Rows from block 9 of the audio encoder of a small audio captioner, named by matrix and row number. Rows with one number within an expert belong to one neuron, the router's apart. Each number is 500 + 40 x the weight over its row's rms, rounded and kept within 0 to 999. All counts start at 0. Numbers have three digits each. After the name is the row's rms in percent of the matrix's.
Before each expert's rows are labels from the 100 clips, of 14976, where the router gives the expert most weight on average: "responds to" is what is common among them. Only what is clearly more common there than usual is listed. The data: synthesized solo parts of chorales (CocoChorales).
# router: router (encoder.blocks.9.mlp.router.weight, 4x256, trained with AdamW), inputs 0-85
# up: expert up (encoder.blocks.9.mlp.up, 4x128x256), inputs 0-85
# down: expert down (encoder.blocks.9.mlp.down, 4x256x128, transposed), outputs 0-85

# expert 1
responds to: note A#4; oboe; violin
router.1 109:496541511523531447501457542496528500454583499472546521552507504543490550577567537554480543515530508521434507489441496519635436529576339437525538435496507478498538555459548447529536520459541449518468510491415488460490526469519507509503469561486469521419548551
up.0 099:483462519529485479476551498510556483522492484523466519496489564468501513496491525465471518479490491489444475481542513510588490532528511500466455543469494532510544516464481505476513528496532537483514532474516596490403505558506477427486514477429447531475476444
down.0 107:484504568462478535511504493391460488439506500501543486478504432548503461379509600485530513500465505499487501454590478552512451490513488479494466507507563420526472501491503458481512497492525536514469458475514631448487534505520392542572543513480506502520510431
up.1 114:648504524527470516521437513494483537518531551517477523488478470512557470546513508524460534476546424501424477486478511497559540513484426480508507461463513430446475444503552487403534527424592487503455414519496474458534511526461525581537476490519492516498518493
down.1 112:521514503492565508486511515519485533505531444507608472500546521426531506453497429507484534448474514542528499570473518510508516485497511507577477494484497484544473511484479489596484506428446436522490443517497472469508522528473576529518513489521592544527548481
up.2 100:562521501454570481525520379533542505492494507483492512536469501508542490483460458482461561468482475429433469540467486460527507485420527575466589517510575462480487461530488517466476502469484530511465540507546476475485497567522443490410519546603505533564479431
down.2 082:489475545455484532491490542533583538554516512514570574505478546501606489409495524486515516594447469483445475348512473526480499499442522519518457491533517569562495519527503519497466495410504472495514461496514555552490497515528563495530503509524537455397514462
up.3 094:437483427548534540538531491493485487430537508512550496460437536519544548500533486502492518529513476436468460503544402543511508520459509557516548558470450509533561582446479471535470485472437445545498497537528548528485499438492473466474470504468481449489533473
down.3 085:490426434517534520459482626474506632534418425513425438430506421491495516515615562510491522502520523496478490586539526543513545511497528588524493492544491502492463432536535586548474506506480573540503463482529475451516469518512533484482513508513525547558474510
up.4 098:538522530523474524444504492513502509509496535487485436450470509443485480492448533518514480459512502519526497464502517493524483505496448536499453481485493555410538428492461496491523497460542445466520567418499474511521472493544540557448503512567503506480478507
down.4 100:436521497438489455474529483608504460381516515487534625479462396533508512490518454504478496490489524537554604466462508502495470490492509494506481491500501500459502410471480600494542485544512551455502427532529464495515450462578449463478426498456480551504535503
up.5 103:469451469493533509417460490514483434506557467493490527489489447449458461451453495558531549472434498427486491533477460556488483495472487483552546484499541545539516516425535449443553529506492484492494603546488436521465509497569539516532536475417521484434558492
down.5 093:513496502545494440492511638529530552502443526498459540518489578544499553616522509469539488555467522506508410431499497493451488543502493465473536506533544387471504480517492533577552500565502530451502490526485501473510517494484573542492468505544558481549457486
up.6 103:490495572543528475523489545477495516419429461494415486605498461520456401516523498538505491519484512489515571496487477483479514463564530550468449466514545504467479540515524497465586503449504478467494531442459448505479451564453557418490530535521450459490553468
down.6 104:474598501603464442498489490474461516489585519479584468479512542559444448525524526473545481566510489490550571502562458442479500496532501477444420472499493558588493474498526467509484498558461549499509507512502496510549498521537409536573528484523466583519519507
up.7 103:536539450515479463501529565519496445559506483461444523455472526512552428424427462506528455450453516447524480552399544463563486460430521480417531576498450539410568481471546554478473485525474466480465524468514492478473430552476517484449531438468490530493521488
down.7 111:522489456457562587493509435430493460599495501516441519508438414470532484457479472489472576591454513512492520560574521562498461501474510464485489496499459494531485435483460533521542490580542503548507481505477463492503488496544465498467480467463515528480503473

# expert 3
responds to: tuba; note F3; note E4; trombone
router.3 096:494512503466535466435556431466500484462413483462494464439532519569527433467520584441468501532503487551611508531545445447556445489481563514541448506518445500499530504418456595508521496516548485482473476540486497527563423526554512490463497535528513521489532475
up.0 113:594445491520499527506468486561446472572483478509410472454504488532519530478441487549495519523510491455491494499506506479482482498478520519439543448529421460472519472546528544565458497480513513545527412483526515448483523481484525517511537413511529536502451500
down.0 109:481478505468499494509521507510487432582553475506489591517546602407506542454450461475516496442519498474530503472489524502485489502581504530522517516535539446638537512549505404509463481474601497455485480495519516535525495528461525478512430506523547551542504406
up.1 108:517509516540529483488507533466465518499476448488496494507492434482515503494542544464466458466461505494473487524514519528431540455539519545519483532550421453479553540501433539589532526468635517544470400442484461564482516492587530472536474467508436529517497404
down.1 102:511460466556535551563514569461475560534469451485562464497547491444424484637547477558502596586479494484521501461465517472506421485473503507435523494488495578580510523495527502485519473439566478510506473536496477508505499506585417510497535514465528467480504337
up.2 098:491457453499555452428513509555514473624522509550572475480501484475423405516527512487556543506498521568495496531511515488466527521438546540523519627484522531479453488495496542538504606526450514427489577481501500520511474515502450452460494500491545497510551498
down.2 093:476520507474544503564468464506452432530508547508500521514529519485456575462514489565474478509503440524506457498536518499499481483497529503493507498486530420494484512453466481561463481496427543511525509493485520398510479488419581483539499481569446535422532473
up.3 098:519532555453519457558469472491555509492461491431519481479508449464485510469490530477556512494453453521475500412511489509536398521587468457453525567517528487502501531500507506482493559543600533495553494491535528502549494505583426494498490557486491394497571444
down.3 097:488481481558536551478506503526520429481532449499472538524487507508530570465435503504478422486512459530478509516515507453516469470520508558405481475591467520421548486518450441531478517451404453435505525526455540371491445469481522539574509494491496490433476566
up.4 115:528464496527534547438576464435503490538461508482411505519536506496477474407572556463452491559409492609530528568543517457523493513504538482508459477472509519498473492498452557493517468540487486499539473480470519443486435454550601558469454533473458455484468478
down.4 111:456483517565536446514508568464496472685460563513460438485477557505545543510549504542502483461469480474483503410481486515535511503554498494483524487495424448452510450410476432520487514470608484465510512511524483463503494504519585477475470513553459505452497526
up.5 106:522492475534507497485448553492521465504457546560503456556528617525508431579497530552476449603453509529471480488410466509510463469509508505499521506451519495495531470482458507556492424547484431534497570510526526486523435453479519558508508472509523470537495542
down.5 116:509447399494424452491528525516498451604535537507519463505601561442479486526496528514545553509528452546515504501508504470449510497541500502519517479508530545427513429390478426590549487452511486459492403524481470463523486473478540452492472482505523510490531506
up.6 094:534529517493511455526396466440448481464449488458518493514432445464476489538527458432552495538547536502466505542568495458563479507501415559518491506407526536484482507411615438472538532472509487485443475488463484516443526477481495526436483532561578503539496493
down.6 087:529558486459482426515502530497513540479549470503527487497462591499489564492484544570499572474503501448499546427450510476483476489459518454509494494583427543505467481493501487509523495523549413522477467513479518442487478491558476430513559505508524499518476478
up.7 109:484479511447521425465493367505532484513488443528503466568482481506495569487487413446499435499443493510515517561600510534494491528460570559519484547486462488524539470519448573469526528428485578484481471436490523513520497496411508508439471425514534437542477480
down.7 106:527541505444448477548557502558551535550512560486493526487455465444437539466531426473412482485460485422528497439478506477492461497524519529504509481522528516497502523426529437476563495474568503517512486511461524481484526520473606458517472507453446493448435536

# expert 0
responds to: cello; note C4; note C#4; note G3
router.0 097:510484454524495547494480438506506482487475499577438466543487532438471546461433517437465435496453514538472446481557457534441529478444548574458481527452455533478530466536457538488479493558485537510511568408509543426492482533412528515468453511450513537504415506
up.0 097:495463515486523568583511414516493521467552471482535461560492470461546577527460499497504441490617477573529502440411540483496515463518543483498438481457447563440506529504514528524472530514405473478532552557498499487508518454485538546511526470459611532489501472
down.0 088:506452504560455485455501590472508499547469540522516482529502530574504480523553466521517514495442492420526514591421463506441556500567501486516480517490432470502487418492521529423495469515486485503489492520465438534507492483544444519560480520520459434504486500
up.1 098:452398503600541497487545542548543560467504466492511492483543519510512503457493533488410438508479443471441491522511459495426526483485524502525460398501622476522578516474488529474439503456422506553488439514480554499477555548435485555533465476566520519488536523
down.1 092:504593532483474468529503511503444493593538524545571418411450519504416533574457506512492564429546544489479402498499467510525469489502510478470512485519505518479509475484519416465517510539537454613476507495473500417467486548540535529497505516593537471516513480
up.2 085:469501535501531467521466580368539527492571515447525481479462476488547575547527517500567497549536412487499456482519537532441534511439529517450486354491482497485491570510580433519508582524565499442491523512540471514517459495491571554492479464520528527496490620
down.2 081:541523483443401514509480505501482515566496554490465511492519538535489521612480498485488427520459479453533469504490488490468520488405511529508506491554558449460489527505448525477424495570464471582512503478456528477479477466581429500488557518438514438468574510
up.3 107:443470564521455516541492556490469519485492448474496530467441522576543446585433513644492569525485485495508515437514476501501477434516461540512470482504503506458528526529480516541570569484485524542513502490513539450533543521586508514528530577547410504524410467
down.3 115:458488558548510408458494550536483499460585481493567465510520524511478508485545511473510567506557532515510394466490481534528497513466484486475513484482420506481497597481511542522521504450541528531490488513495515504482533521499507492519471502522400461475499429
up.4 101:505574540454534497562521547515517510541467474465443498500456493518463438450502482510526591475478499486530507510507475454586464496530481580623472492539484552467514542493447464535480432495621517491503409499496467511513534532514524576456516547559495540494573452
down.4 101:480526501541524423453496459507478495545514492468502477488508478530537531476586510416490512493465480379503521493482520506545524482434503484571581503508576570499508589430501428412479491512502516455506470524514502553495480489506518484483496455545487514494504320
up.5 100:520575501500494459524556491452552524470542576476474518482496583508549486456522516452476474496540509516541499434488535505562553505511482442464499498439515524452452474497456545480475470502517524513493582479492459476513478474511456576491488512565505552471480525
down.5 100:453512486546419551541525573517535460499524459481580513517497513597506461499443575480504523491437514492489408489487493467470504466451513515431541475461521540440503504491536565586561533449479424466483452500522476422495488516554437519524470506491529428538510503
up.6 095:577486551490568498468473501499564495539447495466488509574469456499507462502543523485390525555514488508520573470472504487474510565545464496488554448506527465519473519485513500451457507410466487488436444426521619548540398485515495596544506492488520581503479544
down.6 094:445509438452407513498478451448454456533439590508509566498478375456474466477514412491495535466492480569494471588449502454528494490457497499457535534564530523474472470508513540499429535529413527581523486528488495499508492546548512506513460487505542437525504489
up.7 104:527486517498486530604461524496452463491497545457554568415443528511539537423435491539416493487520489495493448521529491511560442477443548473480501493509501517548450440535591524563476519450521485528461482484505479435507451532548451526537512525548578504483551501
down.7 103:536453434524504542480525448478520472570542538503525483488477462541532533398457474549465424483543482536477568515507493515553486530560538472459576494532543505446501536541495450459435477549538544508510489513528521470491500489493543486427536500473441475537482540

# expert 2
responds to: note F5; flute; note G5
router.2 098:439478494443421532564522514528477491584530556481512519422503446504502477469486416543554488440504475436508514538467542483413575455448527448517483503520589519516451528538512464455424476478474538486476474521581486599476579478539487482569548438558508461564493459
up.0 096:467462558564533452476455525489535474529549354514413495468530500490573462486551469502487466483493537512474521554474498468563481483511536491492499414552498489537536571449494534586477527444543482522489462519465470506455516510514473462522488495533519492487591564
down.0 099:486537562469480390474495501496513518497547468493500523534484498553541427535456502520461490507511491445546563456498472415509507489513508537532521528525567461484511525576479493668535504527529435469510519535497357485522505497502472530507460504496488503521469560
up.1 105:471583486518559472481558451498458481462487485489509550534519432586572506539548466494539508490529473504502460500442502519486463500552481496510536515521440500514463524481548504543520496511547492549509562474480506484561522457546466585496520502536570468520455473
down.1 101:476499469464494518594462526495533513500548492512415531462514522535576440419491531483521529442439502473540449467528498452415513529519510469513493496552495548545522498455492482501520495441559538469481457492500472480504489509478501463536434506451529516556561476
up.2 091:476508598579445530602516493509465503466521536570486513473448526503477472532488501546510491523522516467447493508493539458488519469473527544467523425468487476485479480521501396587486544492544512414498519470484548493446522489490460540478538498510460549478435486
down.2 095:523509486494538487489453478508500508605442561488513499506410429495461528484552453491540472465501454497552495439507512533498460503577483462491472512537513498491511425531465532376508495521439529535506442483522528489508546515460523462503553505467425531526532440
up.3 103:501483423498482462556621492564521533492461520482495481513514496476508500483440483559457487488498506486448472493470450458438449496500571510516480413468499486476559506503569498498562465533443552528484422566551534467496457502502501547470540501511490421531417497
down.3 098:485551535428483446531561472451486498511391475523484417502500549470516427481515525479441531530514506489470511494497491459486498513538509546500505488530502522521512544486535510526471504514620576502506508507465485474504527494496487497491518480473522449516521477
up.4 097:480498540589484429537492507527457459477539442561386515539523529496497510548501480530429520572532508548493430412504484501516485503491532482507487487531506459452492554477505528503530525497524540571512508511487472506532449470529502528575539475539499449542464490
down.4 102:525476452471531509506486430478546547471547499472514539509523435438495533538440573465492605440540483536563457408512524534423493506489501512435426522519456474506507528419507575562543507489462515528520517512516490496517480483520525479414466488502490526466527494
up.5 105:448453540545454552489486450512467503478488454493458472512476541480457553522528512544550521438552454560446489480551464542530513530478540463512508534526538450542467483542530513393480504458483508520524466512539428512499497573528426437494481461589549494554569461
down.5 100:505507439484479591484488554474549492559462417512544567499477530489500565511383538548463540583595462526528522489513479535477466513582502530564512508524460451464547507481560469611469504539529500474512548480524457511500499521489462500493416519456510541443457525
up.6 093:471535464557470518558469502428522492590432564436435393446499514566494489509508535506477512514522506519513521483460518551512487521508456489493531480470471556404491514461476498531507466489498479510556409471554448488476548515515465557426531554473452520468488458
down.6 098:520491379435497457489524541602464465425455499506458483524491488456548503386528491492452483491520494484472557529561537518531501498432479476531515483509512462508548506557478529480460490569569507560499572482516480506508507469515561517436569500475538479468471500
up.7 119:475445451521523459566457451491539473548529434493543485595466542496530495560547450553520472519494522529483504420522520512476502512459448500415442475503481460536557515503553474370488483459492491502506536494532565518506485499536467527584511508457448465497505509
down.7 125:528543467541445553475475555528465467606494531515467470520519498521425487537624501462545513445495466496465466508546522474490515525466511449573461492535441492528503461509537373474596487459558530504491548472465590465494513484573501499529500508492482548534472544