python train.py --model="audio captioner" --dataset="synthesized solo parts of chorales (CocoChorales)" --train_examples=39062 --gain_aug_db=6 --time_shift_ms=100 --n_mels=64 --hop_length=320 --input="log_mel" --spec_augment=false --win_length=400 --tokenizer="word" --vocab_size=56 --encoder_arch="vit" --encoder_norm="layernorm" --encoder_norm_position="pre" --encoder_activation="gelu" --encoder_head_dim=32 --encoder_fused_qkv=true --encoder_bias="all" --encoder_qk_norm=false --encoder_layer_scale_init=0.01 --encoder_parallel_block=false --encoder_moe="expert_choice" --encoder_drop_path=0.05 --encoder_num_experts=4 --encoder_moe_every=1 --encoder_expert_mlp_ratio=0.5 --encoder_experts_per_token=2 --encoder_shared_expert=false --encoder_patch_size=[8, 8] --encoder_conv_stem=false --encoder_layers=12 --encoder_width=256 --encoder_positions="relative_bias" --encoder_register_tokens=2 --fusion="cross_attention" --label_smoothing=0.05 --decoder_width=192 --decoder_layers=8 --decoder_norm="rmsnorm" --decoder_norm_position="pre" --decoder_activation="gelu" --decoder_mlp_ratio=6 --decoder_head_dim=16 --decoder_fused_qkv=false --decoder_bias="none" --decoder_qk_norm=true --decoder_parallel_block=false --decoder_inner_norm=true --decoder_positions="learned" --decoder_cross_attention_every=1 --decoder_tie_embeddings=true --residual_init="scaled_by_depth" --optimizer="muon" --muon_scale="spectral" --learning_rate=0.015 --momentum=0.85 --nesterov=true --orthogonalizer="newton_schulz_5" --adamw_lr_other_params=0.0023 --max_grad_norm=5.0 --cautious_weight_decay=true --max_steps=7600 --batch_size=64 --epochs=12.5 --lr_schedule="wsd" --decay_fraction=0.2 --final_lr_fraction=0.05 --warmup_steps=760 --weight_decay=0.01 --adamw_weight_decay_other_params=0.05
Rows from block 4 of the text decoder of a small audio captioner, named by matrix and row number. Rows with one number belong to one neuron. Each number is 200 + 20 x the weight over its row's rms, rounded and kept within 0 to 999. All counts start at 0. After the name is the row's rms in percent of the matrix's.
Before each neuron's rows are labels from the 100 texts, of 14976, where the neuron reaches its highest value: "tokens" is the input token at the peak. Only what is clearly more common there than usual is listed. The data: synthesized solo parts of chorales (CocoChorales).
# fc1: MLP up (decoder.blocks.4.mlp.fc1.weight, 1152x192), inputs 0-63
# fc2: MLP down (decoder.blocks.4.mlp.fc2.weight, 192x1152, transposed), outputs 0-63

tokens: "3"; "e3"; "4"
fc1.531,044,211,211,172,199,233,212,197,216,166,188,225,169,195,223,187,213,198,198,185,201,202,169,194,203,216,197,180,165,200,186,182,188,195,190,208,182,226,205,177,211,156,204,184,203,201,193,200,199,170,206,220,186,182,175,199,180,192,196,189,209,178,205,165,233
fc2.531,045,217,183,201,201,208,203,171,189,190,232,152,217,187,190,197,173,178,200,231,201,230,204,213,190,207,179,190,214,218,184,218,204,182,216,199,209,204,202,194,228,197,220,210,183,202,193,226,195,190,179,185,222,234,245,208,201,187,205,197,211,175,211,186,197

tokens: "4"; "b4"; ":"
fc1.56,075,246,225,233,195,255,191,191,214,188,205,222,231,174,198,212,213,215,179,203,206,216,201,184,203,213,179,182,199,194,189,164,227,217,207,185,193,214,222,194,201,220,218,223,213,170,209,227,239,201,142,203,200,203,207,188,194,247,232,199,191,195,208,201,209
fc2.56,076,217,202,165,174,202,193,160,208,200,169,202,191,204,187,227,216,186,231,153,175,187,191,203,203,180,203,182,219,225,210,168,223,196,239,216,247,207,216,227,205,203,215,186,241,234,221,219,216,212,226,183,214,177,202,219,217,194,191,188,256,170,190,199,170

tokens: "3"; ":"; "c4"; "a3"
fc1.199,104,194,167,220,198,218,215,209,179,159,208,224,221,208,197,227,171,191,192,206,205,208,179,175,223,228,216,190,214,213,236,229,186,188,192,182,184,209,215,216,231,203,185,183,195,180,222,175,194,187,181,230,181,200,196,222,182,189,209,176,188,168,182,244,207
fc2.199,098,164,197,223,217,168,205,216,168,175,209,229,197,189,203,186,187,191,200,225,207,205,200,179,196,196,212,229,218,210,220,200,224,204,213,158,195,195,186,218,207,174,169,176,192,216,215,228,209,176,189,239,187,194,177,206,252,217,178,215,219,204,194,203,159

tokens: "4"; ":"; "b4"
fc1.393,094,232,198,199,172,272,201,212,194,174,211,223,232,216,207,191,226,225,172,184,223,210,209,168,198,207,187,189,183,195,221,167,206,202,226,227,210,211,211,221,208,222,177,178,199,200,216,210,219,193,203,201,195,193,234,196,199,202,239,185,193,185,192,175,216
fc2.393,097,265,200,186,151,177,199,172,206,185,169,202,189,185,201,244,207,187,202,186,196,199,166,178,205,198,213,201,225,222,221,178,200,194,222,242,222,228,214,218,206,230,165,170,224,218,206,206,239,216,176,184,184,178,212,209,219,192,212,177,218,175,162,173,194

tokens: "4"; "b4"; "5"; "3"
fc1.289,096,203,219,213,231,196,181,212,203,198,217,172,191,176,178,204,232,195,218,189,203,217,228,193,239,210,178,207,180,217,202,228,203,204,201,207,166,229,219,173,219,189,196,229,223,231,190,191,222,189,217,200,203,234,205,175,179,207,217,209,214,216,220,230,215
fc2.289,084,209,204,216,180,209,201,187,214,205,181,245,183,168,205,203,198,210,206,207,179,202,176,192,145,202,232,213,223,201,230,203,158,203,225,193,163,190,218,214,196,213,183,197,176,191,195,252,224,214,183,204,200,189,231,195,198,175,199,213,185,206,142,194,178

tokens: "5"; "3"; "c5"; "b4"
fc1.416,083,179,169,152,203,174,225,177,211,173,197,224,199,189,236,234,242,184,233,215,191,207,208,196,183,198,176,199,205,189,228,218,209,199,196,164,171,204,204,194,190,216,204,214,215,195,197,190,187,195,157,201,191,206,199,190,179,235,223,228,212,182,215,177,213
fc2.416,103,200,209,212,220,219,198,214,229,207,214,204,215,192,163,202,150,212,165,167,201,208,203,180,203,217,218,221,205,209,201,178,172,220,205,248,237,215,184,185,162,204,206,198,197,189,204,219,211,208,241,168,203,168,183,180,217,178,176,183,170,213,161,231,165

tokens: ":"; "f5"; "g5"
fc1.210,063,166,191,181,174,215,221,223,184,196,183,198,199,180,198,222,194,233,157,190,209,189,226,195,207,171,197,233,171,230,205,253,204,189,218,240,222,192,188,206,220,201,205,166,180,202,162,197,201,206,198,227,205,182,167,220,211,182,188,203,165,184,205,169,197
fc2.210,062,214,225,188,178,198,195,178,197,228,183,193,231,212,158,158,177,162,212,192,230,240,192,199,198,212,204,197,192,203,186,188,209,227,181,187,199,198,201,196,215,215,196,229,201,187,229,182,208,183,193,167,183,207,215,209,214,199,185,179,250,214,178,199,200

tokens: "5"; "f5"; "a5"
fc1.553,120,213,208,179,175,226,223,222,216,218,180,191,222,212,215,222,232,196,191,197,216,226,209,222,186,184,252,197,210,182,227,165,204,206,210,162,235,198,163,184,223,156,192,193,174,228,179,214,186,182,190,223,193,188,220,205,178,216,186,188,215,223,187,178,180
fc2.553,110,184,219,212,222,161,200,196,199,187,154,177,178,209,186,199,188,219,156,239,181,209,193,177,208,222,178,231,206,206,209,184,212,182,225,174,201,180,165,168,202,188,217,203,217,173,176,207,188,206,196,199,203,213,188,190,219,209,188,187,174,188,180,221,202

tokens: ":"; "3"
fc1.440,098,206,160,160,184,187,225,220,197,217,167,192,205,228,221,185,222,194,213,184,243,191,225,219,204,186,174,199,215,211,202,206,213,177,197,210,198,206,223,192,197,214,204,220,178,227,217,176,192,190,180,171,172,188,223,195,191,154,235,208,199,216,182,211,220
fc2.440,085,190,213,208,190,167,216,211,206,237,210,200,163,175,201,225,178,195,209,200,197,197,179,188,197,208,180,196,192,215,173,183,188,218,187,198,233,188,216,137,200,203,210,224,220,202,174,203,204,243,213,183,204,221,190,208,202,184,219,208,187,200,193,240,211

tokens: "3"; "g3"
fc1.574,101,193,217,200,202,209,199,191,260,210,189,183,235,178,195,167,199,226,166,216,206,179,214,187,192,204,219,164,197,223,200,193,183,193,205,196,201,250,186,211,147,227,203,222,212,155,195,172,194,223,170,188,214,198,172,191,202,188,171,207,222,219,184,189,201
fc2.574,097,210,220,221,190,205,200,197,170,182,233,226,199,202,167,186,166,189,187,197,190,199,181,161,195,192,169,218,207,195,196,187,180,202,208,180,207,197,157,219,201,179,235,226,202,195,220,258,186,198,244,217,198,196,193,191,226,218,150,192,189,163,200,196,184

tokens: "5"
fc1.666,085,178,193,249,216,170,193,192,218,203,195,200,212,186,206,194,228,186,212,187,192,186,177,198,228,223,209,192,199,193,214,202,207,225,196,155,199,188,206,188,199,209,213,216,211,170,230,224,194,222,211,180,194,209,197,139,190,229,256,205,211,158,149,210,195
fc2.666,108,188,205,157,210,223,203,193,188,208,231,194,193,222,206,229,150,219,185,217,194,201,247,205,174,212,189,203,193,181,173,192,215,175,219,217,198,222,202,200,216,214,198,189,218,237,163,190,202,175,200,213,203,200,204,227,210,167,163,218,176,224,243,196,204

tokens: "3"; "5"; "4"
fc1.115,089,190,184,165,240,210,210,169,220,174,182,178,223,159,254,198,167,170,201,175,197,231,164,214,205,207,178,228,193,176,264,187,225,217,207,228,210,201,221,178,201,185,178,207,246,186,178,214,192,182,209,184,154,173,207,197,204,212,177,236,214,199,191,230,189
fc2.115,082,195,197,186,187,186,190,197,214,203,186,206,194,215,124,205,250,193,176,205,195,210,227,210,211,179,232,173,169,218,200,223,205,197,198,223,200,194,201,213,212,218,205,167,187,178,243,223,176,188,213,181,219,220,180,214,197,180,215,195,181,202,198,190,158

tokens: "3"
fc1.229,079,213,209,197,189,221,201,209,202,179,207,200,202,219,196,237,190,188,202,230,224,226,178,206,192,189,223,169,196,174,170,212,181,168,195,228,203,235,229,196,197,211,218,187,183,196,201,187,218,183,182,231,185,214,186,179,173,178,176,199,193,216,231,195,213
fc2.229,073,182,201,198,180,184,197,207,173,192,193,194,193,188,193,153,196,182,201,184,208,173,219,175,202,192,171,240,207,181,198,184,214,213,191,179,204,176,184,192,192,165,160,224,220,195,191,184,200,179,209,190,225,160,231,201,202,217,220,193,208,181,164,229,187

tokens: ":"; "4"; "3"
fc1.552,066,220,176,208,196,207,221,178,209,192,195,191,188,196,183,194,192,208,176,191,216,210,190,212,216,190,187,209,217,193,189,219,194,198,172,241,202,205,174,179,205,190,179,184,196,146,212,211,205,199,195,232,217,191,198,192,202,249,202,220,201,134,216,204,201
fc2.552,079,172,191,177,165,224,183,219,198,205,198,191,212,191,185,203,170,180,230,223,191,205,213,191,187,211,191,228,177,230,216,176,198,223,199,179,189,182,200,258,231,223,234,231,177,204,206,188,188,211,201,177,201,248,237,212,200,162,201,169,216,232,213,187,207

tokens: "3"; "4"; "f3"; "a3"
fc1.406,082,209,189,184,195,236,197,235,196,178,230,221,213,182,215,208,210,239,205,210,240,226,198,219,214,209,209,213,193,229,177,218,232,218,183,206,200,203,222,198,207,194,193,230,209,216,196,208,225,184,199,180,196,202,177,212,189,187,251,223,210,212,162,165,190
fc2.406,085,207,179,176,194,158,208,214,196,240,188,194,195,209,184,203,195,194,179,206,195,186,200,210,203,176,205,166,208,184,179,225,178,240,193,177,208,232,209,174,214,231,233,178,220,230,216,170,198,219,211,192,213,205,162,206,217,186,220,189,162,212,220,200,218

tokens: "5"; "e5"; "g3"
fc1.738,125,207,218,222,190,252,196,185,183,185,158,192,196,225,189,192,181,195,233,203,226,181,216,188,197,226,219,178,187,202,221,175,212,188,219,198,189,214,173,202,217,221,161,214,197,168,229,225,225,184,198,203,239,200,190,230,216,197,196,211,197,158,206,221,183
fc2.738,113,186,191,177,205,125,203,241,201,185,210,204,219,208,217,191,221,156,188,194,187,184,220,196,227,203,181,171,205,176,201,222,215,218,169,183,222,175,234,206,198,162,204,202,193,224,197,184,198,213,204,215,183,182,194,179,207,199,181,223,194,186,193,215,203

tokens: "3"; "b3"; "g3"; "g4"
fc1.285,115,205,206,199,184,249,197,201,197,166,202,225,228,235,185,224,205,189,207,185,248,177,167,190,212,153,206,224,224,187,219,190,173,234,193,207,205,192,234,214,220,213,229,208,184,173,219,217,167,214,200,203,165,188,203,164,179,188,176,250,195,218,205,162,215
fc2.285,107,176,213,205,206,138,214,210,192,204,204,172,191,204,194,171,215,217,194,175,195,152,202,198,216,207,198,205,188,161,220,215,200,196,195,165,232,212,165,190,249,190,194,198,227,177,202,177,193,224,217,218,211,201,189,181,231,188,217,176,171,205,234,223,200

tokens: "4"; "d5"; "5"; "g4"
fc1.78,078,158,204,205,196,192,187,209,208,208,195,196,221,197,223,194,216,201,185,213,194,208,202,207,198,180,178,213,171,209,190,182,187,210,179,174,198,189,196,199,214,156,194,201,191,192,192,192,162,179,221,197,195,232,243,205,166,207,160,206,203,210,182,199,217
fc2.78,074,190,212,178,188,181,227,165,183,209,145,221,196,181,177,193,194,201,175,194,210,187,218,186,168,178,244,191,217,163,223,200,196,195,217,181,198,166,186,209,206,215,211,189,203,199,176,173,212,190,162,216,165,186,162,211,193,220,208,229,188,188,180,209,170

tokens: "4"; "<end>"; "5"; "b4"
fc1.494,091,192,194,208,222,212,216,189,211,213,190,202,186,213,205,227,181,202,206,193,216,221,220,223,209,225,174,229,194,209,228,196,147,188,202,226,199,188,220,194,198,217,151,202,187,217,191,211,220,204,216,204,227,232,200,202,164,188,196,209,194,192,198,200,202
fc2.494,085,207,230,196,170,210,222,234,174,183,211,207,210,145,206,195,212,233,192,212,197,182,206,217,208,245,207,200,200,190,218,205,208,215,220,191,187,201,187,224,206,205,192,190,220,179,231,223,164,183,209,186,146,203,206,188,201,207,229,238,165,205,173,206,225